A small image denoising autoencoder, trained from scratch.
Training: muon at rate 0.0089, batches of 256.
Data: trained on photos of plants, animals and fungi (iNaturalist), 155796 training examples, 19.6 epochs.
Rows from block 1 of the decoder of a small image denoising autoencoder, named by matrix and row number. Rows with one number belong to one channel. Each number is 500 + 25 x the weight over its row's rms, rounded and kept within 0 to 999. All counts start at 0. Numbers have three digits each.
After each channel's rows are labels from the 100 images, of 14848, where the channel reaches its highest value: "responds to" is what is common among them; "place" is the part of the image that holds the peak. Only what is clearly more common there than usual is listed. The data: photos of plants, animals and fungi (iNaturalist). In brackets: how many of the 100, against the usual share in percent.
# convs0: first 3x3 conv (decoder.mid.1.convs.0.weight, 144x144x3x3, each kernel summed), inputs 0-143
# convs1: second 3x3 conv (decoder.mid.1.convs.1.weight, 144x144x3x3, transposed, each kernel summed), outputs 0-143

convs0.83:507492501527527488454483515450431512531520481476479489464495486489488505520476485469497442506508527501495523476519483509505498532522493469526482494506523497488535477505488555484458466500494517487475537490490489519555503538482505472495502512548500503477540503465512514505522449539510501480538548525472501511542527522482440501480477494518467519485473497521482488503528465543517521514493523525524523447453506512509480451512500502474492
convs1.83:533499528542479491492486505489483480498480517494471445452508471532475529483553489494452535490501510498465515545509551518499466479432524474497475531509483489537505520479525513522482516496536512479470498516516478497490480453504531563544451540506513526474498506532531466519493480510538525539476467517530489506491473504480510496521534522490512491548507491472512497485509529513486496492543466468486483513471479482466499501514528486511515
responds to: class Aves (84 vs 55.1)
place: centre (29 vs 11.1)

convs0.64:537554483505497539502484477517535539503457492501500512482436460509525514482510490536602484506524502499491489527501466466470531493444468515484491499491458463498508480479482503480537523528525539486498478485472474493503511482550519508528499517485519498481464489521504518501483495524421512508504508506494496495507486522520502493507520464527489517501445482464498502479513495523503489481490506475545487509467509514521462494449468510487512
convs1.64:480506498495521503535498527510490492522483514541477503526521497520458466509533520490455557488477516495502481523459487525530513499528521506476525488509509498485478514488488478545456488501530483526483468521492522498481504513463505448494509494508540493503515477480519500478460494478544489466506515524521499451512484486482495524446513543527504439460471502534552471483522500486490458525509519475437471484508511480521480554472535482493454
responds to: class Aves (88 vs 55.1)
place: bottom left (47 vs 11.1); bottom right (28 vs 11.1)

convs0.90:477507474502455469485504497503493484524508457456428481483502481476535447527443510520529506522491533505513476550530496499511479493482477505501508496506530480505489502497467500488508490509467501498496488485512526459482507521514497458489515544515516484489504503464526453492470487467474482477507532450500450460498479491462512482535569469503461523502498547508499511489508492486480477420490488472498472505511531476539526516494511502506528
convs1.90:496508514510547518505520518503496463481551523478500520526458502493490484477477496469507485469526477472472555444482450455523493493512497499537500501526477479517500487451469463502507454514474504545502501512507490508499473486504492489509534492438506489525520492539471519503476463485461503490465504528530495541523483499489496514485479500519514477477512507455502448488498475503481562517502529546489537451480450481532477501485508544501510
responds to: phylum Chordata (93 vs 60.9); class Aves (89 vs 55.1)
place: centre (80 vs 11.1)

convs0.87:555553491507542520545449481440528524472467543511529485461471497503490504492482467452502452516491522524501508547500511517505489489480497494537499520527507499476449503471482494527502490498508498514492482477484465499523510494516508428544501516496490447495503533438496496512529553482461494529490516484483504527524459547531485501463500508475499496486483501522528530488503496522489505483475507472519484459488486511470475470485507495474501
convs1.87:479514488471515492555497524482510508482480481493491514488472475437479494486443540502507508498494515499480531425534468492448498511522488500487512535507529492467509534543514551495537527480505480536453463551502474533512489494501488478469514481446514486546506485453528471516497496532509479483504549520529551493488513477473482520527520503511470503516504494519512443508503480502487507485490501489505519494492532473557504509513510491485472
responds to: class Aves (94 vs 55.1); phylum Chordata (94 vs 60.9)
place: bottom left (44 vs 11.1)

convs0.67:501508497476518555499458501455501475473490509456504479513457507505517452459499504484512498525470541506497527531537481510540517514449502486494462510488535485479497499478479482509516531536510524512531508519471508529465539458505521517526477521488490494498478518457478462512532562509517480511506525496466567459468509508515494476484442504523470471489505523486471483498532511513561493500504481498475484488479497523467506523488461513463475
convs1.67:478480524552490461499471494472494468497463507559546486504512491499467519487473511513484537471511500470489487501514530509546504499500542493531511480501493518526471493499512483515482532455517476498505549539509519450468478506509506516467445483517499531490506456508482503548481446482460517509457505504489493504522491505525500566552577470543506498505518492515527505487478472493506523495540523490499533493501465489518487525473514500500517
responds to: class Aves (84 vs 55.1); order Passeriformes (51 vs 25)
place: top right (43 vs 11.1)

convs0.45:482503483536523531500515492500487504474501487519499494531461519532505503470429492506468536505457516477515490485525497505491508515525539469455512496483550496495489496538494471473510512519480520523522504500429547504516491508467502474508498504502526469467506468456460554429511518491464460478483532519452531485482505525479519493511488506512506486464478499507491513546534491503518523531522467520469505510555497512504518557506509517516486
convs1.45:463457505488479459503505488498512508473510484512495542468497521486504514477522495530514517507523524480526530552507524518500509471470538502541481545500482487536526464489461470493498474490453509510528481466465505501478467506535504502536539525534510522497500494505494488452518502485467515462514529457504444498511526485513509467472501556524522503517517550502466528564477493512470457533502488471507513525501497510487476505482449466506460
responds to: phylum Chordata (93 vs 60.9); class Aves (91 vs 55.1); order Passeriformes (65 vs 25)
place: top left (43 vs 11.1)