config.toml
train_examples = 155796
bottleneck = "denoising"
encoder_widths = [48, 96, 192]
decoder_widths = [48, 96, 144]
muon_scale = "original"
Rows from block 4 of the encoder of a small image denoising autoencoder, named by matrix and row number. Rows with one number belong to one channel. Each number is 500 + 50 x the weight over its row's rms, rounded and kept within 0 to 999. All counts start at 0. Numbers have three digits each. After the name is the row's rms in percent of the matrix's.
After each channel's rows are labels from the 100 images, of 14848, where the channel reaches its highest value: "strongest on" is what is common among them. Only what is clearly more common there than usual is listed. The data: photos of plants, animals and fungi (iNaturalist).
# convs0: first 3x3 conv (encoder.blocks.4.convs.0.weight, 96x96x3x3, each kernel summed), inputs 0-95
# convs1: second 3x3 conv (encoder.blocks.4.convs.1.weight, 96x96x3x3, transposed, each kernel summed), outputs 0-95

convs0.28 089:456492560589510482571484461475384562545448484470567461495465499526468479561455510503498495627479476365481502530477490525547517524514525470477459560461595429438511530532541535532532491463486587600619501532424497584501504494423444493546476529561494441513497589394476546526449513485498550402
convs1.28 076:553494446405496541425470509500523506393584466522573453550426432398511547502454495480508447465484521547546473467501495475498529520447467495476493507510469516531417432434508461577484493531440463428463431381543562355438432596478536451438490540452452494464511404520513508451552458509426536550
strongest on: order Passeriformes

convs0.76 150:503424450484525517513507483505706493479511475524413506528492495548496502420504495465410540356561464664544426486480460455511481490523497497503523541421437549514461454540512482494504495476491520568461517568502438446483517583508459497480478449522517513439489471532473500448518507615562389498
convs1.76 149:398450496536462462425423427503450457484457478478588491489510434458580467453465444485525453528480454402472470456522470384470500559502495476433520466506499543524401476504524476483424478520453470368564436519501519544481495486435472415459546438492462519435410411449512573447464479519392570486
strongest on: class Aves

convs0.15 086:464487470516456412527418480526407499501490561478513445503437454523470459550421470485468440541435417420477414512409505471561521575524563502464457530482538444476515460556504485548539399472549561537468599595495409571496480492476465479469457543457471444487453569394551598434438533461469512451
convs1.15 070:608535456445504552496502514538541449426465481541536515516445479429550635449465486498511455452501500459425525542521504595547458442457550469482462467544516458483411490418557564489470585441469438453632446426546593474457469489453496476423545476518504520520569457580493397436461476458488469481
strongest on: order Passeriformes

convs0.51 106:507514431639562497523475487544446571487423530539549479561504477530480490539556509482536467589538487432426598571478575541569446540548549453514561539491500450426471550513499568436490534547498509486505474376406446558399537489459441464530510489525431408500542582464511539532493477419485523438
convs1.51 097:475499540536484507474434514496541470483583513412448415435452533473464398555471468487509532502434596559541386489462428490524535507533480493493410501475507497547528441468454484522522431435512460479538465524533590431515469604544538499388540476478607573524478435419454497487519476637512570533
strongest on: order Passeriformes

convs0.90 128:464511500476452462473458343463520461527492502428556498494553550541499464533450535468335503404482519448534533430485470415522509547494491466323435466530526545522457441477541535574380494506497479401527478469518482453575482503500506486487445506469507496465538491473535521389506444490447474544
convs1.90 097:524448499620498502488472410464431486447497452477467558539418458526530491521477511511532507514565474497571461479486506596510501476591365444538548445485523336456573565544572522511573455455508504599466483473454540603466548450469466562519439460548456494459553526474504486509483535553446577483
strongest on: class Aves

convs0.25 104:551475499433442473499484516527454402518534473595432522520469466489502412447407523419502457486409484472522439473453503520566472493527398511591549487414497526520430439392464483536520519509486457499471536485541469319541508586547521590457449452483478451482548489525428430528499478479527423502
convs1.25 132:527453454526522511536494516523590584479462580536466554484508567502514543553540418552490541529601474519440495515587496598462527420539616466507452508469583455562609556594533562487482485458487560494481472434455412587487507445477470438593481523546557555468517558516517537460586437472506466527
strongest on: order Lepidoptera