config.toml
encoder_arch = "resnet"
encoder_avg_pool_shortcut = false
decoder_norm = "groupnorm"
decoder_upsampling = "nearest_conv"
init = "torch_default"
learning_rate = 0.0089
momentum = 0.95
final_lr_fraction = 0.1
Rows from block 2 of the encoder of a small image denoising autoencoder, named by matrix and row number. Rows with one number belong to one channel. Each number is 128 + 32 x the weight over its row's rms, rounded and kept within 0 to 255. All counts start at 0. Numbers have three digits each.
After each channel's rows are labels from the 100 images, of 14848, where the channel reaches its highest value: "top examples" is what is common among them. Only what is clearly more common there than usual is listed. The data: photos of plants, animals and fungi (iNaturalist). In brackets: how many of the 100.
# convs0: first 3x3 conv, stride 2 (encoder.blocks.2.convs.0.weight, 96x48x3x3, each kernel summed), inputs 0-47
# convs1: second 3x3 conv (encoder.blocks.2.convs.1.weight, 96x96x3x3, transposed, each kernel summed), outputs 0-47

convs0.13:096110103130153093070137113130205133123159155108126153205115110141119174104103163094082112137051115145095122116147098146076149119145151061114136
convs1.13:135060135085114132136103186125035122185127138140143094139084091184062116104148122146122109109126134085120116159055118136131124175164092121122112
top examples: class Aves (83)

convs0.21:110143151115103163178183199086098098135115129092140103000156109124129099099148168125113154091144134129124113118171104143120104117116118139169133
convs1.21:158130105099117093118137135138107125123145115124084106124124126145082151106149050078132135110186163118117090125152086115197179110101144124143170
top examples: order Passeriformes (52)

convs0.52:088136134137086151129087158169097134167123187064141109085125118154138145094113116111151117144136207135068081138190126114141143124095200118091121
convs1.52:116102137122146093127160173122134079141123161170126111177122156067125115090228181127147129126128104117129093168141153099073121142046126089133142
top examples: order Passeriformes (57)

convs0.80:030165117119095086141142119137139118153169155134160146195118094111116112117095184101159155145051148132120125122131117122152163196083152101133128
convs1.80:156042127097108144118128118124052112165130147136114133173083116141099176154190184131052135127116133075119165187083148096094110135141114061137173
top examples: order Passeriformes (52)

convs0.45:069113127115121126148117145103145083157089137127152135053092123152143137080146104134155133120124117125080121173193077082211102163184144123117102
convs1.45:124089120090120103102153154115138157156065098073158116133142144148139071129131139144110159149112090077177166136162100115112123094155147123117104
top examples: order Passeriformes (53)

convs0.53:106152126106118145118166169110202052143086106090140128050154126141097149113159118139125149096144132107127156188151092079182099140122069143127129
convs1.53:103102134054124184143137084124171145129122101083146128129132136043112112136133128128157116122130124197137159104122158112132102134158126155097124
top examples: order Passeriformes (54)

convs0.70:038147101178150147181149109111166148086136102109168117069084110129135155140140158114110132108177130118139078086150132112136150190100084104094162
convs1.70:130129087090156088128184122179041095130119157145115152177187127134131185066151143085142132121123096111130162121049144166110103091129108119116121
top examples: class Insecta (61); phylum Arthropoda (61)

convs0.40:055158126139133126108148145119115127134219118118127112193184062083149145183061168104114156111080136155105127129107112134144098161135113149132132
convs1.40:084086117106124125149133124131168147152120104128127136111130061161057152140134141124083111120142150152124178109082136157110161176156071136144186
top examples: class Aves (85)

convs0.39:075118112086076167113144163127103111179114133118193121072143117134123102056119122140141127094138194122118101118112146139127157061155210127131111
convs1.39:156117141084094105116090133059152117181153140114129119146065151091113105145118157118134133099115177114098114145159054117100094102168174098109093
top examples: order Passeriformes (52)

convs0.33:117143227130147141147132142140123224121144122112134066150164068104120161126080130149202164120129120167158167167146147126143149134111129134120135
convs1.33:155181148159137124126201126155214142133100133157135108148103106134159164140140122189115125167091136158168148100031179084147125136113247142112135
top examples: class Aves (83)

convs0.9:169126154107094104118123148091157158120188151149017098159119062093125160149089101067115182173078118129113119127120134115134109125140131132121123
convs1.9:154111091157164065119150104124255134115131113131129088180145073139070097110129130138104123154107152137123137127083143130147135067141115129111116
top examples: class Aves (86)

convs0.76:087117111128085171143113181208167092129097145098095096116090115127153140127166147119131100116136234110095112153145119145102085154133149127073147
convs1.76:046119134116166056117150120209129119154139125096103126165147159120126146142133138124125137134114149142114082159059090102118123221066125095114089
top examples: order Passeriformes (52)