python train.py --encoder_norm="batchnorm" --decoder_blocks_per_level=2 --decoder_block="basic" --decoder_upsampling="nearest_conv"
Rows from block 0 of the decoder of a small image denoising autoencoder, named by matrix and row number. Rows with one number belong to one channel. Each number is 500 + 50 x the weight over its row's rms, rounded and kept within 0 to 999. All counts start at 0. Numbers have three digits each.
Before each channel's rows are labels from the 100 images, of 14848, where the channel reaches its highest value: "responds to" is what is common among them. Only what is clearly more common there than usual is listed. The data: photos of plants, animals and fungi (iNaturalist).
# convs0: first 3x3 conv (decoder.mid.0.convs.0.weight, 144x144x3x3, each kernel summed), inputs 0-47
# convs1: second 3x3 conv (decoder.mid.0.convs.1.weight, 144x144x3x3, transposed, each kernel summed), outputs 0-47

responds to: phylum Chordata; class Aves
convs0.10:574556527581527560505441525552508498569527567520465604501549539436520418471468528512363511398528549521568542558520545587464460487523509403406539
convs1.10:540475496491538529453507369426502449581506537471523490482538572455468549545512557426439428465571483597462464630538462447463510432459414461515524

responds to: phylum Arthropoda; class Insecta
convs0.51:494524496500518461493502426468548620442555557466518420507566544527437573506627525595512425456428553495491487579574474509543429512454498509457389
convs1.51:456525453482481605507514552565534522572524503440464531465515493458502420531534460522583472540519561477457515453494525448487495516507589556556590

responds to: class Aves; order Accipitriformes
convs0.79:473513511489449545506508412462512438423593506448466432470405494564457535487648593479435518506565567473560474392554463473539529471463435510458470
convs1.79:566378401520606500488456476400617543532442525527444497420556468471531520556467420465499511488540460600437443440477509515521585461511548499447522

responds to: phylum Arthropoda; class Insecta; order Lepidoptera
convs0.38:384434526541488555413519529473372479402496572592464479572495595515523550483552509534493511507516491510477458574567411563478498530508534449481421
convs1.38:479496511495511509457491448555467509418463537409522536483519392495541516509546559553512489573515613519491573486444527453485491534354486508447558

responds to: phylum Chordata; class Aves; order Charadriiformes; family: Laridae
convs0.27:634505485431455521499604535492524576481490519360268565495422529516452529527456492491535480425446499551504496529484511438471518449511462544547445
convs1.27:466558543454539520566571473475465459573573537582445499403561511540568599476527466591448519463524499439487506529528507442507516548468414481461541

responds to: phylum Chordata; class Aves; order Accipitriformes
convs0.16:438499566592538531537493518533489478606446531489512464531509452502459507514358507449514451476474475569470489510558554597549488549516518446527504
convs1.16:452497472423557519575463466490560512484487505515521579529610524473527536444553587475528609489515494634540511566465557480534445476543549526445447

responds to: phylum Arthropoda; class Insecta
convs0.52:488579532407471469458621525476561514472525521533477460483459535420459458564537510565291451405470534552526506515496456389571481518497438523512443
convs1.52:472545455491464592474518458489615493535482549552509508520517411548477541407494474505527508558485467458532457477502402439401424566407517497498486

responds to: phylum Arthropoda; class Insecta
convs0.107:556503424435541492457470496461563425468447574479474470521520448459497511566489527434475564542501563541419561418517517533476487536458467565476541
convs1.107:482489549470524518529455604533468487490481515510569561500488547503528556498477459450498487502493488457482475550552502501451574492534507413594471

responds to: class Aves; phylum Chordata; order Accipitriformes; family: Accipitridae
convs0.86:471412448390527386415361494490447483480463510457523545531540515543498518536460570570524577563481485595474519415482526505533560524505470459534465
convs1.86:520520500501519466530504476360454536455531522489388584435593520490500455429427436550394445471473465567588493560492444553472446487507475532385479

responds to: phylum Chordata; class Aves
convs0.5:532558624552530533566469537513578487606476535473544519460463464389479568535389512461411493485446545561392520568540526607498545486551539539518458
convs1.5:519474491527499448525567456376528505612497472481475533540589495408519414529445482478465481536541538598566515673565490475490509506439405480523508

responds to: class: Aves; order Anseriformes; order Charadriiformes; family: Anatidae
convs0.69:440455557545553464532472569524555562551505332510411414518473523478495553497469461488497461462478487489479478416544435534523482506532509522440514
convs1.69:541461497507565474534480523568588497425462417515535437512549507525466552507604605385485470522523538565570491556558487589537605438557515506484418

responds to: phylum Arthropoda; class Insecta
convs0.20:409377469458492453438536523508520440409445434382460463498542504558516490524584532582521530526531542467515516437509415482530440593543539569571428
convs1.20:508476558470544577457505453495426502551498532532546477357475507435525486466462470668456464492487456519421445522517508479444521542474422435449495

responds to: class Aves
convs0.94:483430496491504369488461460315518504468519507459559426499523495515496516432620509509571453564500449538510506430375394465423532453392489487474451
convs1.94:457514399538485503492536475462491498598529530474440607450530454452435506442573545617540528455433513507380574558504550487561471477548433549559560

responds to: phylum Chordata; class Aves
convs0.104:536521535527533545478457414469493493493396472454521542492614456503549625479450495495505463491470465517550512449583520479456550476486387638542554
convs1.104:489562473462522511436528595547484450517454498486411476578458543500459371522495477494506397488459546394452547563353512539503447459525519510450546

responds to: phylum Arthropoda; class Insecta; order Lepidoptera
convs0.138:481467474532534490499503532526540510532483288536507517529592442518488547512488525431493511479576476492530558445471495558441475447574532501384499
convs1.138:531528550545505497505515498460466519457486568503553524448456621519623459462558514579480498515426510503451479503549522408568563566473449563516573

responds to: phylum Arthropoda
convs0.66:561483533479449506571459496498480449446567603562399445533423402535562540460459449457620497590474516408476482625530517473467434490486532409476531
convs1.66:457508478510491477488488438544452491598477543398550501468492547573570444485451504480421569470517549643428509496435537552521545485494498489509582